{"encoder_arch": "vit", "model": "image VAE", "dataset": "photos with spoken descriptions (Open Images, Localized Narratives)", "train_examples": 203450, "image_size": 48, "crop_scale_min": 0.7, "horizontal_flip": true, "translate": 0.12, "color_jitter": 0.1, "bottleneck": "kl", "downsampling_factor": 8, "encoder_norm": "layernorm_no_bias", "encoder_norm_position": "pre", "encoder_activation": "geglu", "encoder_mlp_ratio": 2.67, "encoder_head_dim": 48, "encoder_fused_qkv": false, "encoder_bias": "all", "encoder_qk_norm": false, "encoder_layer_scale_init": 0.1, "encoder_parallel_block": false, "encoder_dropout": 0.05, "encoder_inner_norm": false, "encoder_moe": "expert_choice", "encoder_num_experts": 8, "encoder_moe_every": 2, "encoder_expert_mlp_ratio": 1, "encoder_experts_per_token": 2, "encoder_shared_expert": false, "encoder_patch_size": [8, 8], "encoder_conv_stem": false, "encoder_layers": 6, "encoder_width": 256, "encoder_positions": "relative_bias", "loss": "mse", "latent_channels": 32, "decoder_norm": "groupnorm", "decoder_activation": "silu", "decoder_weight_standardization": false, "decoder_widths": [48, 96, 144, 192], "decoder_blocks_per_level": 2, "decoder_block": "basic", "decoder_attention": false, "decoder_upsampling": "nearest_conv", "kl_weight": 0.001, "residual_init": "none", "optimizer": "soap", "beta2": 0.99, "lr": 0.0028, "beta1": 0.95, "shampoo_beta": 0.99, "eps": 1e-08, "precondition_frequency": 50, "max_precond_dim": 512, "one_sided": false, "adamw_lr_other_params": 0.0021, "grad_clip": 0.5, "steps": 18300, "batch_size": 128, "epochs": 11.5, "lr_schedule": "cosine", "final_lr_fraction": 0, "warmup_steps": 910, "weight_decay": 0.06, "adamw_weight_decay_other_params": 0}
Rows from block 3 of the decoder, named by matrix and row number. Rows with one number belong to one channel. Each number is 128 + 32 x the weight over its row's rms, rounded and kept within 0 to 255. All counts start at 0. Numbers have three digits each. After the name is the row's rms in percent of the matrix's.
# convs0: first 3x3 conv (decoder.decb.0.1.convs.0.weight, 144x144x3x3), inputs 105-111, a 3x3 kernel for each
# convs1: second 3x3 conv (decoder.decb.0.1.convs.1.weight, 144x144x3x3, transposed), outputs 105-111, a 3x3 kernel for each
convs0.37 094:104147115133134153112174196112098103149209147112098131116178145135162112146164157147107154105101122149211126128135108115103161137143116094107135163125110113110122140067128107145099103087121
convs1.37 088:114092098094103145109097155094200126131055130166155153128052138162086176149078131117110124092126107108099116084079091062081128114122130155100122180150119099141143148147143138129133131146150
convs0.38 108:114133130158143112128151126119080164056021054127079173151095147122140137137067141125072110148013084151092116085111130114087120145163129174117102149174109165133099140180098121150106161163146
convs1.38 087:143113161088063106111078125142131144133060188131122146143198166162100106134157137134131074156100124153169120178139142151178175107094125146132077121157102134075059127085126173167138101089117
convs0.39 080:134111138191154122122143134124128131117093148112137141152198147139122121024125070133117126109156111104147130122145110075006129122141125149119130220146128091116144132185096105099148103073137
convs1.39 093:132081121121143103155151087118154091100181105089127127159213166107140128135061121132129169146124157145175093131124181116189189161136148164124155112174062130174063144140147108160156117110123
convs0.40 103:073159098135120123134107092115123120111135121101111103139158119076069170122094146133082144073230129093098152137104138138174132098107155108088130152165161167152112144165130141117177190133176
convs1.40 103:117122108081044228112077083105125119115173067150144079125129180119178137113142084106121169125105129126173129077202123094144140108156116115161140068114101093123123107123129076140119143116125
convs0.41 105:125162173090173189126108141148112123142234145138180126055082156137089090107094111133146140031075110158106123104122114137126096166100140159146120156111096147122150142167120172183098117155123
convs1.41 105:104138092061129160048096134123079073089042112107126150139197172137127106100145171137125126132198167097130128145172091174137135147122170086132154131144151125093101146126135168125114139128121
convs0.42 093:134104106118073093151141139115161115123052141169118157113124130130112134127104141073087070106124046128131136109130085140152140135143105094089106152118122102140141159110108110092152093096110
convs1.42 099:175127113190200130194175122121127112115124095131121100066106156098137170164127139155177117168105142152182187115099117074017114152082167123143127106068153106177159131141150116183131121131129
convs0.43 098:121099112172088133149174133121194168093179131137190108093110176107139160104065137131141120137102082159134179124151147091114147121153113154125148149126111140104187086091158081122109136184116
convs1.43 094:110101117162191105115210152173119146141135175057097140077154126101095103133153128129166104129148105132128116128132128105124143117145164105142131109145127153165102159143137165138115090181128
convs0.44 093:132158083159124082130152156095112123088066089138111107195143142050116198141158135127113132096102114122193116149121139115142092155181118145171081136144174127119117138123066142101100126157127
convs1.44 092:138108111202179146128107102153189096153155135125141125137101130094115158084123087149081135130186149104120154099054120139103166080066104076101156045141142119084113140091091189153150155126127
convs0.45 092:156105116064153145123135170089129145130169183097097098145163126198096123191137097131199131112186156135162126083131160135125196169109105123165135129156109141183127114123159175159160143133115
convs1.45 088:094120096109154151158196128098153170072132163100140135117116118091116109134094079146105125121097166160120124150123133057115152139132187161106113174122119093156132127101128130094126130151137
convs0.46 087:142131126092155168118115089131152130147100157118148156153105095054067152142058097142126089073157131150140131119124141147194100148104096121093156115107156168073166165113115163098144134133165
convs1.46 087:154118137113142126133098126116164135132169102212157137170137132151120155198138155172143096218134152127093129126155120131054130108070130115147100101178106128144134099122122133106123157129127
convs0.47 085:144049153123082080122016098132161166136103145139136135117156106055246104109170106107133158157115112141113123125185122131235123141184126128116154155131101138120126146137132166142130116126146
convs1.47 087:163157179177139142122121153137112130164144141119124156118088146159077129167120127136132123161129077102113163103107159165094141149071144124068118129244108123037119114168129112067108114167160
convs0.48 078:149159128113157151133089148091077095181200141141130122143138105148122111123137136137151136122138168129116143119149112152120148126110118064152124124106154095170152126107147129124138086162119
convs1.48 076:073094159100023124139076146124131146132074125150128156132137142179124152147121126121088172077042126127122120111115142094086078109095103097143151102174173132097143129133130155122167119157156
convs0.49 090:082041121128123162136150130101120157154206142136141107175160048099139101128118146119134145118126134106094151110072104127110085122187099092163107158190150126142122134168192185176148116133112
convs1.49 097:103075087116149167124183172117149149090121106110121180151127160135090179177099142089155156138148196137126158188096153182193170156189177165129123162112109138132137140129158113167153096142165
convs0.50 096:133114129087147169120163119139139132143131134122140104129125118122147106112094156114099137099255089118094146071185103147088091085114041115131135119032212122089170141150142113120190122129132
convs1.50 080:131096192123114192119103150134108158156075146127157151177182178168177121154128151115110099164043119165143167187128164125157096133050142092111097116095139098138096156098101084093172140126110
convs0.51 095:144145134150110144137107124150125156101100179137158109195107051102102108110124139131083143087147110135129123178102125213113136117161142155056144179016097094081165104126176087091169119106144
convs1.51 091:118127137182187130129111041104088132116144130127136071132120154149102154188096109097130147131114133096151146083094127118120074137125073120136162196176072165139120182157107127129134140193153
convs0.52 095:152122173050207146156129140144133120142125152153118141150062158202080145123105156076127141162071139127112142128103124096127127142124091151086145148141107154117156118149100164106159127139163
convs1.52 090:120113139050063188049082117172146127103136138185097134128179139101126063157137068141115084113154080086157192102153163099091114117128086131123154172135133171151117129106111114151159151086136
convs0.53 084:162133119173091161072147119104126097156116126113141150077153141059088095070125079127103101096128188151158122097136156154135184155138188076130108103180155124199095182028074143125196144120080
convs1.53 085:067127166107110076125113092078052153147102119166133111145151137176213250109105148082104139125145121152111130057050071062100067108169140158117103134126094151126157167119122128139173173149125
convs0.54 091:149140102080172104137091096116180162145134126107111110125082171165102086133115153126111125094117134116130118129000130126043103119052132130158141173133139096140123153162160156069140127191122
convs1.54 093:128099105089111130144142135155106137146111133153110145118111085120164112103146134123188160128109170148167138116229166171248157141223157104154131116167158109061171145132133132150146151143081
convs0.55 130:121110098118074090111141129126149166107007060140145090135129152143142102148143106128138128146072117125096107106121089123161073115154108125124115139131186087113107117127099070072166116053123
convs1.55 118:114102120163213138148181123159162146136220155132086137116114131123104081104115158172126128100167117140104130149091138198104097140129103169158133088132144128138124088157169165111149077103134
convs0.56 102:136092146143164168137180133119138133115199125111144107142149120145144129151163125099181121108069121110035112137085154110191146176166193026153152146117122112143143148125122153052159143079139
convs1.56 105:120092115102102117087119085154120100123102134118139128151065098120147110102089093124132157125137137115144111100100129044014168132142142130135116151192130081128162083197149114204120137131094
convs0.57 088:124126122127165145147166095164109130119107081141162134128117117149150127159101159092127120108151131127094142174148126037063129102103124166127110142180112170107108103157157147120171144161105
convs1.57 098:127137111105086121129100151123050146168087207133135154133094120107125116123124119124121124154104097137152151129161108171212185126156098125165125080163087144103121128139090117155100081132155
convs0.58 094:129100137146095109120122096108081181183125154115195132106110096109070135089146165113143092170070151119107115146100128035079138105106180134157097092186121098138146101168154141138119094129090
convs1.58 106:161110107104167161144179175149086084143129081121188168117074126177207158178198189112143105113136121136135147101142151158159157143155154125154102101111102165131095130141151153154153127140123
convs0.59 084:119150094107202112119106082118136124121181105124152138141131133180140132107121138104115101116201136097160147111184164157152124137107119146139130168137134152110149192098098166150137078143180
convs1.59 089:153153108150090157160135125141084090118079148125093151124109121121098136161093150106103148136065137179173089143158173149088161071104127137136151140124052155047152127111145124125146139165092
convs0.60 081:141144160167086115152180157137067117125104110138089129125183124150249094123191126128165116111129127126129139074057101112059136122174148138124109135142099160155152122109085140172146156125167
convs1.60 087:104077168151174131100088118156124119128176118160159101125060075156092101173088140113121150099126151132168127130109126175176137140187195132141101124094130151205138108136133098133159128087098
convs0.61 099:131143105148145118140127131160134123182128089120092040131104124206117084096139178146108166135117122162166145162157102179120073112136149119119136120065110127112147150147153074073140089124138
convs1.61 089:191154180170152079132149120190161108145144114153147106056142157150144061141141119096070136171096162129153141104122157192174093137087114104148164145183119142106103154113140107162109143132142
convs0.62 092:159113119103200100158057115152091143137127151135115157139083108066052095136178134112135122120142127110157142111107099156096130144122096187134157135074154170080168136133175147167130081132139
convs1.62 103:156157142146142078132126080108097118064113121125194147118072157184165152094154120110128117108206134122171114142151106129132166161175165129166132166140103111128144116135143082113152071112133
convs0.63 088:123132127110142081157096119130122146113113097120136134135159125113149103162120089104083150123141103113096108148123105101119114098120103143099176207151167106063132122101130054110169162091182
convs1.63 097:162197079142135185138099130073121143155159159118141079136123128127178084095135097102152164140134158123106135128123160066089122112095131146124133129114100082136099105121113107155104128174114
convs0.64 089:139138135132149122120114089129094076078068123157131102147106149138112129090143154129150134093150130116173106110175067098183168120052123120080157097071142090131144157191135119168102170173136
convs1.64 093:119146177121143116130107088144094080149093116190090143091133119146121114096120168136124121132135172072071113101150131044062107147061116113165184108120170130118131109124100136126143128098111
convs0.65 101:093098131156084130177138117097137162135179166128124097174127118089181129125153138133176143119092134145115152135148121086071144091090116104096113123090172122121195130120129164105129122060147
convs1.65 093:151163053149174111149130102132153106075087090109149160150053075142006055107094106090147060089111189108074135153170142124166160119138129122110115113097134154110123122120103130088086115125153
convs0.66 127:134153143136201086129036125153174147158153143116158133131115125156083149088201130131069136133117126155202145126131133120147087126045137134161149161097110122158137127105151131130126115143121
convs1.66 123:127096096113075116100095145111117097105148117141064132147061144084064108123187104120040163119122133107135100146166059176081121142124100111184114119170104083065176141042104087096134102139126
convs0.67 092:175099167139198161135119150100140150146110127107121106121067102101058141133091092108084138117129119120144116142160150127194169138136130110107104146095094121160139145129155141096108139166130
convs1.67 087:092080112078091087075091121148150121104154167146130174129172127091153104144178139153138138103152138152134097100081119093075124108122132141147150133094108139161148148041149116131142098114117
convs0.68 079:129176120073072075131137104149157164148134154148115153122083136137108119079106139130125116158066169141137132136141141186120115111143113106080122154092104138118123150134136053169104118117121
convs1.68 096:147129110227193124150082118169128122107140095121100166137139171168198131079188113126121098099132132091114122103176120120122118127123084083147092116061157191132088141147152157108199145116071
convs0.69 087:169088124121163133140122141104104134119143123144128136143170128158077076104151130088151134171152076150092082076123087144061128130143148106121130112084105121142131112071162156189124110153155
convs1.69 099:140121129153110161119161152108119137089137176135126152114074132098143095098089107149116101182151118140140148119084092163183093193140195128152110174130101150165130074127108119170126126153121
convs0.70 102:132067136131068118100116122126127134096126115103113125159137134115168139131117087099193100041149149078163121138167121122140054146116110132130110141130119132152103110100132105136117106137148
convs1.70 100:137093161176183146152183170133130108113155145106117137147093065117079134149054102126133113117166141112122125122117100167147175099115117107126109116193142124117144124133124138144124142160087
convs0.71 101:115125114158117116154111081120112105108154131093077072051134162062155139069135144104167156148110132133106140077089092185157118113132090145169179101123176128103115098137158102153218119152227
convs1.71 102:197150128119095090083167159139162144126142115150130049100102163089090161123135188121134152132134117103139153162167203146108148172157198197164127111083100105144160120109152139095135137128151
convs0.72 102:130093134127138120112132118134119071175174076106111086146126162108152162151147118154144134166103165136118171152212140141117122118137091149118155178183075096124100104138082165173136149118127
convs1.72 105:200158129188149121140138137144116118140134068169146082108099078095105105127159135111130112120152104090110076156146155120179108138098105147157127124089135132132127077158141092164129146156171
convs0.73 084:123072127128134176129099117110146115158179123134145133125139129109147095112141087111143106107145146164115148082119112158107078123125171096124138147110165126116093098101101127222159143137117
convs1.73 101:130091096162118107134137101110139140153232138111120108073193121148135118114159126170160168137122132081094094134130134139145134100146096131142110173098097115160079105097106139178102138125093
convs0.74 088:123139156128126179118097107112156171162178121143134149132136118091105115119112132135139137151162119111110127114132150170058163121108135118132132133127033140098109135117120182122120164151106
convs1.74 092:139159153083154114085113131147106089083101080110120125097143148146159127160142109105163108143186087074114090100118115113234126126166175167141158192121153141111126100095123153162115091116128
convs0.75 098:111143123101069146121110177106135105120143151116145135118150109116188137153139147145098143177103104128107144189090139085055128094063064144138110126101089111153097120162078146110149154131142
convs1.75 098:120172145107210172094135155152140145170109137163095131125136135146071113122109136102120135113123138143121134185208162148214148113151118138140168187051181155139104126151109104141127174139108
convs0.76 095:133134117138160105108141131138185089161169180138149118141128132166122143143103162127167179122133181152101126109117106159065131099074166147101120096096063152141101143102104163106108167122109
convs1.76 098:093123135121132126153122138097137109112130112130067083070099157096104096129126125102118090156155117103076125117160165202209112169140149147074072152140100140176146142179122134117147149132088
convs0.77 125:159084164133061118121122099086141126110137090131156129131110127083155125155129119125144116107054102136153120148092152196090129123159118135172146202253079091155141134116115149067149131106149
convs1.77 121:116155123141106162113182175102118132141163174126140148131164063117092181117155130129134128087128123128146107097092146097181055125118142131077121101161025155083104158101186195102142154100131
convs0.78 095:137194115113150136096163136084032068151122108139201146182153113170103136144107127129137095121119125155106103080164105172209146134107063110059117123135173165126105102186149133143198131170139
convs1.78 091:118079110110132099130143139108041097170128139150215177121155143110153160134099061210103096097165131142121109203143092122102082171124142172147099084158185134174173112165141099120114149099080
convs0.79 097:094123174150144128118123098134155128143119135184133125074121148081085126126115146144107136138118058106080110133166135157147095135118093121122133147168217133139188122162156128151186139172135
convs1.79 102:087108100133133138126156163164143063157146140157144150103114109130190157091124143157141126167134115101106099148109118148094084150091145114157165076122166164186155126111114121134116078091131
convs0.80 095:147127163077170144098138167114072068086160170101085171129102092209106093135142090148134124124113132122137129137175099154170116084176202151130122154191174155138138113170098150193121148150112
convs1.80 095:116148152090111165135113136062120137143135146187171111165107068172164093130167144142178094110177133121103149073098157150097099160113154071085115110132119131092094176119134152133099149169118
convs0.81 094:118165131196116168117156172145101115118105085095117093130118113190145091140202054142104136133082122145151135119119152118097128162187159138115105128135120134070113075075112072144132133103132
convs1.81 095:124095080077075096123087111144130119181151125154108088204044077197172104132172113141136119139166098115154118171117100144156146136137154120160108146071139138104130125093129100134164136162161
convs0.82 092:091151115140122181109131156170134130125101079123157137113152117190113145091145023125110082107057137154139182141138153144113164143118169096166137125113110136167068130133103088060158158106157
convs1.82 091:127120114114091122109115140092103100130120084116102110197149144147148117165150150101109136067165127161141102096137137083161160088078107127129111103150117135118122142129128120122145089117155
convs0.83 093:146182124196129104117127106140089113118111139125113146136123122093205170156120126110111129117050107140132131206111109111134142102121135108128113178081100190125121115117112129023084113043148
convs1.83 089:136101090133155112112082124109089139126182148110170165071163141109099162161145119153107123147155122102109128187175162138115122125108072178119091150102142181153169114095182123112128144086120
convs0.84 103:138137137161122154176130140102138136098072111096104139087121140100148143140114142136124119047071163110095114147125144115125132121151170123134117125033107152080137176130135161077049192123100
convs1.84 087:168153116159157094144113115123151134145131086126115132085155133165118143126133160127140151188152158085138128108109118151140156126107112092134114128133080132092123120088086159142117126153092
convs0.85 094:130091151134187070105110123111135137173165097139116134108115124109112141140143108113141120097096161165142160141130133135134113171132122123159124141123113122115109166156143118102074121163128
convs1.85 100:125169148118116102075132082133129134143158131131075144126073129190153107142149169115113122123223160094095115121110090166172139139161125125101118085108066129072112157171153120070103105112135
convs0.86 115:101105099124126082133034128093100100107094076133099133135197142166140102137120128095145148109104099138089118098189100109099139155129161154134129165191131151122149125121111146135142144195192
convs1.86 127:163201138164216147222207031135095148164184067093219082140112098162150139136084150111139145127178131149125176112130133112175164220166073085138088154102147137119141167091103151041165139110128
convs0.87 095:083130154135082159116070131155088108081125083095099140127124129108068142137040099145164179159084098165104090098055126140059114073103183152124148106124097149109092140143151121144191141146150
convs1.87 094:088165150129153190103139172160118159210110141129166065193211148110160170144170122160137101141101114124125108129168177170203178122170185094082110149131141153112153141080092083072140149116133
convs0.88 085:097117088105181118083154158135150189125124144162118105141112106122173123117120141080108120113035094157126092122111109118144132140125142117146161102195167138177122112174145159074082172169144
convs1.88 115:119063127108051124117149147076167150127118166088134128103142093119111132102097140135103149146037118107092095155071134149120097104104121137119161177075104162131114138138116162067102131133121
convs0.89 101:105097135118159132163151139139167169153085100141097099144121100127165132159116108121090121116142173152114108106154114116081093156072126162088146173089103182109143115136138147065159139099154
convs1.89 087:156155074119080131106110141111110081116101111103077106148133129085085150156129097152122145085170120091150178119184085161225103154149140150153102123146100100105136090102149084097107160079121
convs0.90 122:090125139174158121104127145117123154100110151151151146144160141070077115189116138131098136213072114136122127126153157122129145139132150105154106105142166082126130139118144116174132124133119
convs1.90 113:111110083108135086148146072122118102154163113138072105121121084106199139121126117114147140121138087155137152111048130121065137136079119113112129113116154164099081131132128138046146136153157
convs0.91 091:106150107128100187107091083113092090153139127120118142084107129053093102131101093160121122134116187114095137130151153057133080188137149120124087068174127133091092072140079183065191138119134
convs1.91 093:176204153097133088160120145091119140139076163146099160174135134174131192098082134125179168100154137154138110132147096178155158111112188147141112152184072148147082122138116128132114177123117
convs0.92 096:135115124121133121142118142162176177104126168069108163062150117131127127169127115125194107129139135112126143135143143162192133086101151086157114110112121109166107130145074132134059141177066
convs1.92 095:120173155097089141108147151091139243103146178096128113146119080135104107141113164100157123140118149188121116128137152144087081111083094084064114135156158114115167162086110159092164159098126
convs0.93 096:122109141152112140085120161108085160109108089118143095134114142132148120109160108128136121113079157152144173136101225092145133144083148122118124143096147095128124179145149191151172129186173
convs1.93 097:132170144124158100085117127171111096141121121070143209134132091138164066108140097110080134106178137121122117126156122123134157061159118115114149172150121118133126137129098084166122127166091
convs0.94 095:152170159148128135172121141104107139165130131092078043077131058149166190142161144119100172103083162083111141134123086183110167085110140140105122085148072098104131173135129142177131147142118
convs1.94 099:080099105085097120108082122193137113129143127109126106072094078035057080116092148125151143149133216136124171145178157135147115191157147156139169137086122109140118122151108109109096156131110
convs0.95 107:116101074116171130115075119133149141129141140157140126151107126125228113173101139125157091133018111096134111141147127098053127128119146152092110148091152124119145131118113113078090106141177
convs1.95 112:091179144096129115129133097146105124122140115129111122160079146130011106117064104106111081089222092107111093127201097147191174104135145109155092094199123136113123103158092087168091135138125
convs0.96 096:145150088054166065121115128175078140138124144152108074138113158094090156132090141130135126139167094123097157090083154144164203154114142148137147131182151109162103107068107111113175118143106
convs1.96 095:148143161098090183130104131165121113113101097095157154105130118110190145142144101140133149178126098144142101091068108039078083088198200163099198163129137133089125164147142099109167147158177
convs0.97 099:147139127108138091171138137117105128102135138112104129083094155111156068136082153105130118078225138132131132104150112193094131118125120143157120172119084146104118174105121064141096173094111
convs1.97 096:123116094142138140116087163137087120113116132136151157099143126114101080081174193168137136159060170127161125124133139130184050160081118157116118165101096131124108145162104185144182178113171
convs0.98 092:107145111101172092107110096128164135140112123138163150207156201103176090145096160102161104133220099116130122098168148140147094087142136124113131119066057094124143169131135089115105135103110
convs1.98 094:102174181147135141152143149077111084113137129118069119127130119113131126080050100136150119072095090147088145125132142149096116131111145098145155101201112142181125173158106152081149117093140
convs0.99 093:133168131148103113108240122104148101110098107098101162130155135099152140127163210088146141181096102104100134124138147122111096147101067128089121148134123160122146109093150161114126165121128
convs1.99 096:113000059145111145076049104101159148148133139138088124046051140108071197103112143196149161129133127097095157192134151147202157125165148129171131118126157136131101124103147148123131121142118
convs0.100 093:131130083130122123115133140154092105134156115095148115161134097139106170159150096114117123178126136155109105161119115114150118120139154105105173107194188129141148132131109184173213168199130
convs1.100 091:092109144115129156158154182124063128150134137190203144132097095117165166149163131093116151127075109153169122119114124136111122123132118097168195069140141105112142127112101091150124128155072
convs0.101 095:137185154154211086127149157103135086108145123134121156134193123123159148122122101141014147114123111119137142164111151159169082143129144158109136150128142133097135135098115100088092111151097
convs1.101 103:079098134100091121119164110138131138107112105178169143137091104066067158073047110133145112154102155166160108134100126171080136096123099135127131155153088137097034153091134147145160141114093
convs0.102 154:125117092129086176126138099128123121115080098146110122110136120124206140130143127132118114122124153127128119121151173153079100123130163097139117090144130102143108122134180102027154146136150
convs1.102 126:146099118154148118116170133156150150183127148094141141104137124147075116124101111187172134097122159126117128137156149176149100150131140131147082149086207123148097083080145123168114105133171
convs0.103 095:125116135114110095093182107152115112128101084119141152172082068144092070169194133113110114150185085115105126163142093128090078113149116116132132146227160126135092141094142148129103100190155
convs1.103 104:110095124159142141093186138118158146134165125110121123165108091197160100163164107078092159134122107160135108122098103140143104139087100113126083107100128140149130081078113145135120111111098
convs0.104 099:132106138143168127132113138109116146112165156131156120121116123128121112111110078165129140154089120109097126164099165169129170126085102151166107143255157116183127152157124147148158139147159
convs1.104 099:148131138110037165129064171091100078115151116126100157160178135150212074080142127082097150129123078075132122140175108107128127059159082092108171136113127178157138173117150177109151115130141
convs0.105 095:123154105098114092132152155191153097207213133162149127126208120101052067189093143129111140144123119124089136134185126047104162108109133182172134186158141159155121129123129119137149130128139
convs1.105 086:117116101198174152173123095134147132130098080150088111146125069175176158147105152191173125141181099096111131131145102116161198103114138146142111121116090141090082128129136170111132099168120
convs0.106 122:133126148113240142136213161136120126108098131096137121121122120087099136109144175131119145128137158124127159140115158132071095104099177107133120128085104125156123127151136133170081173147047
convs1.106 121:129157122132147126161208154099123136085121178143126145159141154106087161103114116129117110139136132135137147175066137182094124112118095117088117119140127137162138153095118152161127107142145
convs0.107 124:137122118134124119165115114121133141117156138133138116107122096108196116127119120096165092109185114099173100138122171102202146097134122098085095108136073138108105110083135102078135133103135
convs1.107 114:166132093151091163136220140106159084116126155131197116112133145102136107149113064099126134141125147117091134155123143089150130079149098143117156132144130137102118170122157102162132136147147
convs0.108 089:103111117105123089093163101138158095108100123184097121111144118055190113023163114149102131111122094084116085134142086127192150145176116114138125165166143133127090123119123180160160109111140
convs1.108 105:149107176137157136153142178143119104156108126133067087124017225113161185159073155135198157075185136111095117095080141124048075176118162166141098140105129136185130128106171110084140139107159
convs0.109 097:150115086130130105132102159162160134144126163119166099108153142166094145092179120114100159111181142124156069132143156150064129094150177114200132165121145116173156105186102063161168125152153
convs1.109 088:116155140143156083183203101116128178091182113090136155133083135159145129081120144115133136137098125137090115103102126102142082138150109129158125154136150146112115089136164093150169108163137
convs0.110 103:115107134141108138109099108153143107195145150131089153167141168147153071163104173100128130067124122104152082128166081141144123076122095120115140154185148140108075114130126109142096112096122
convs1.110 106:133125145150133135148185183134128103157139088118139106101082143133079096132105094154142128145157170108132116150109135127122146127067165139147106181076133156161173177105109144150174104155154
convs0.111 096:151120126154139125142155135129142115106120127083185094134153089097132158071133169152085119083158098115142139124167170134205121110142091149185180149192212126120103122093140145129202144208167
convs1.111 098:070081105109067093085122091128131123140143107138147077131136222130144196179166145070101167171114163115139114140091129088030087125061129126129132128129127119129096158112119092154130158145115
convs0.112 151:113133117101125081127140115118127134113035139112122142111159146109124111184140130128120124054067121144141140119148148124113112141147145129125111130116091120124114178159122146159123081105134
convs1.112 133:107093112166123193089091109138142130124116122139116111168184148124088130129094118155110159133161124136114121132096130112104126154174162106109134150153117139133135118104182102149062131141144
convs0.113 102:137115164137155173114131134146198130159174180150150143153172176128153169183097108117145077125147074122166087115179083122186175147127192082161101115165141116144090082147128081094135060159170
convs1.113 096:116160184076086130086105114104100100076113119144101107150068075085088085101131118166149146159112093168161133133188134110111112187083178150145116155130114140075146128104130137140136153125142
convs0.114 096:128124139085192063133153115122159097127167125145176110109097144131148101105145147128113107163035173140136123153113138065090111159158071127140142097144150128199123147124137106173131161155144
convs1.114 092:129123107139138122135129174113135143108117112149144113133130133141164154118192157148075096168151119122183172145106079160169162147145114099123150145130103113095151121086128087138097108146140
convs0.115 090:124059091129088063085119100114115096102170123118159134127111104110163128156111141112148138115104196111112100130080109134111083138138130138130134187133163137114123123080124085119148137097079
convs1.115 091:112149200174221183137219143115116144158116143154182124116126139117137137125144123124087119078167113082075138120106117171203119140186154107165154096123137125101115148107111079127189145158126
convs0.116 085:147131143121151045091138120209174129161180145174124163161159174129155139179140150095157100147128130138106133137131157157107121141132134120092117102119141162113105132073123060112105168116119
convs1.116 091:143105143196131113145162149152123145147108097135103048104163126130102144093083150139201131113122119130107149075109105119108081084145116141140124103115120145172136106129104148138214149136143
convs0.117 100:121110109127115110104107123119118150157147153105149109110179117148157114140094135133095121135048102098118048089206058144172130119159145140031127183156091099191095118160127121200100119197135
convs1.117 098:101081143133142140143149086124127139170098144116165121134156109132054116107110101145192168169098120115176120100093107149131120170119168150136124167107220155243102096142110133095125133115127
convs0.118 093:124091112159094161141075158134132128153134111128127155121139140116148147165126164147114127112099161088184089115157129148183151153161149146137142128150098106172159099080113129170127088124105
convs1.118 089:114084133123163147134144128114157164135208099139099124093112096057096118131123155142088136121130114102123126116056072106000089118036114137140148113093162136162114125175156148122108160184123
convs0.119 095:172103078091115123132152126130102141161158122158156103113094182124170157156113116173095122127092106135140154133098142097166180138114141161115178138095161131091137205113158185069104171133107
convs1.119 102:124097123117133160173117135140098136135106117105147155180127100098083115087152142154128127115174160113180136103152109083100135114158100117132101090131116093134120129141097109134073134181115
convs0.120 100:153133112093152101157145207133141165142170159176149125146154144193167129125112142123128100122108145134160143143179152135144157120100148149187127144224165124164166072076117169141117133120107
convs1.120 094:086096114142080126145116131112119098123121115103130165117136164137100105131126106133128098103146162117119155141132140144108124125071115101060117098071083145128095191151071174132119149127168
convs0.121 089:154152133093255115129128126158130144202119126162141147151090154123089149162166085149138129129091167123101109103129116163162129158131114146150102131141085099185135158134116153190063131146106
convs1.121 095:157130122096048123082133106094117148133130132137123153136131063099184125118114096099106132059114107079113143142098107098041110134153143147119172073185097115141135145135141110118186136157093
convs0.122 112:122142132173154069106120154156159133130116130149127168109110135096194149118112113119130093116000107133122165106130119093206200144125166148131156134153111130122119146056127120070103194082130
convs1.122 115:138168124185118125108153146100106096190096122162141132112121137104078000142119082102130134126204144144158079083193125074213122095124124133127134153160124120086121124114090120156124080120079
convs0.123 109:142108117107104205117073085146127104132140127144194154177098123186161079105099104098124131119141147149109096102130087159076089127083165155133105204190098157220119114098131149151131150153173
convs1.123 107:188178120098145133145139111117114158146213165162152122150117100141102122131161105151127123169141151138159167158178100195149145165177152168116077189094053154123090138179149150143084119153144
convs0.124 089:115118140111188138116089155133187158157179152138095147103199131089191120166132102112112084103145101109146108139167162068119180129090107150113132164131177093112134173145113179114132145100124
convs1.124 096:091122168056068132119090160163123124132122138103117117118138068112106124133055092154127152148101126154158134129136137049081195084113125147107154118095178101116113110133136132131088154075098
convs0.125 085:130081125094105129130148124154122139166166097137103109145156100087150118117155129171143126078101110133136085152129109136096181101099085156197087177178082170157100122162137135209105133151134
convs1.125 097:112124110092093151156147132158139115105129077122152140112092138134159137120134108174160143169127142139145120181144149120188134110151119145121096179115128132087112130119140174121103134131161
convs0.126 095:145155128129155076126094161125117107131090126158133133147103116175170193095141104107136113153052106120108128137123083142073139209061154129142157125090092104161156142116120064085101114100121
convs1.126 095:142149091158078134208078144109105082121157137136164149127097098063098129089139136098145152172147107164097115141197088108125123179120108122117141161112122127108140127143116141133117123123141
convs0.127 088:143092167110151196126107137117147174146105126110132132161219129161118117145103119109133123148152111109116151129125100123059154102137112152143128121109096137116143135186154142127117146115148
convs1.127 089:107109106103107130106126142108104174132134112071125113127149116193148094193071106081078118117103122132181112136125148115171172145107149158075118148118097129158090106141110116159157149103180
convs0.128 094:152123146118119130143104179177170150139114150106118103073145124192037132127131114102100126128056133142145114109062089155161093139103123124121151110114130122148144103115094142140131113148146
convs1.128 092:085153137086207115120139168156118105154137105106113083121122139123185087127112159162102094149172118125150104186183099137110076144239098145092113114149102067102152134123090087103105124137117
convs0.129 087:137134105159152117100160146123177135109113105142148134114211140113220149128128122126087125107015089112100134151168143139110087124118154112146109133173138124154114190128114201117134136141121
convs1.129 094:098109133061116074140088098116083117165135128156182117120140151128054087129087112147154139122152166147105125125113102142175117102081133121084150131076100105025128138120112136166080148085102
convs0.130 097:144052116144100080132175133109114100098083089121138137091172143064101114096082123126192094084152143108143132176078130136142150097091106104098131125118117179059145105122122138136107161145143
convs1.130 096:091100108144192131148197130152189123180167102138146123136102129150090150116067126108140172103117164132114159197186136125112129175201145096170128102081120086107103136134112106135114142146163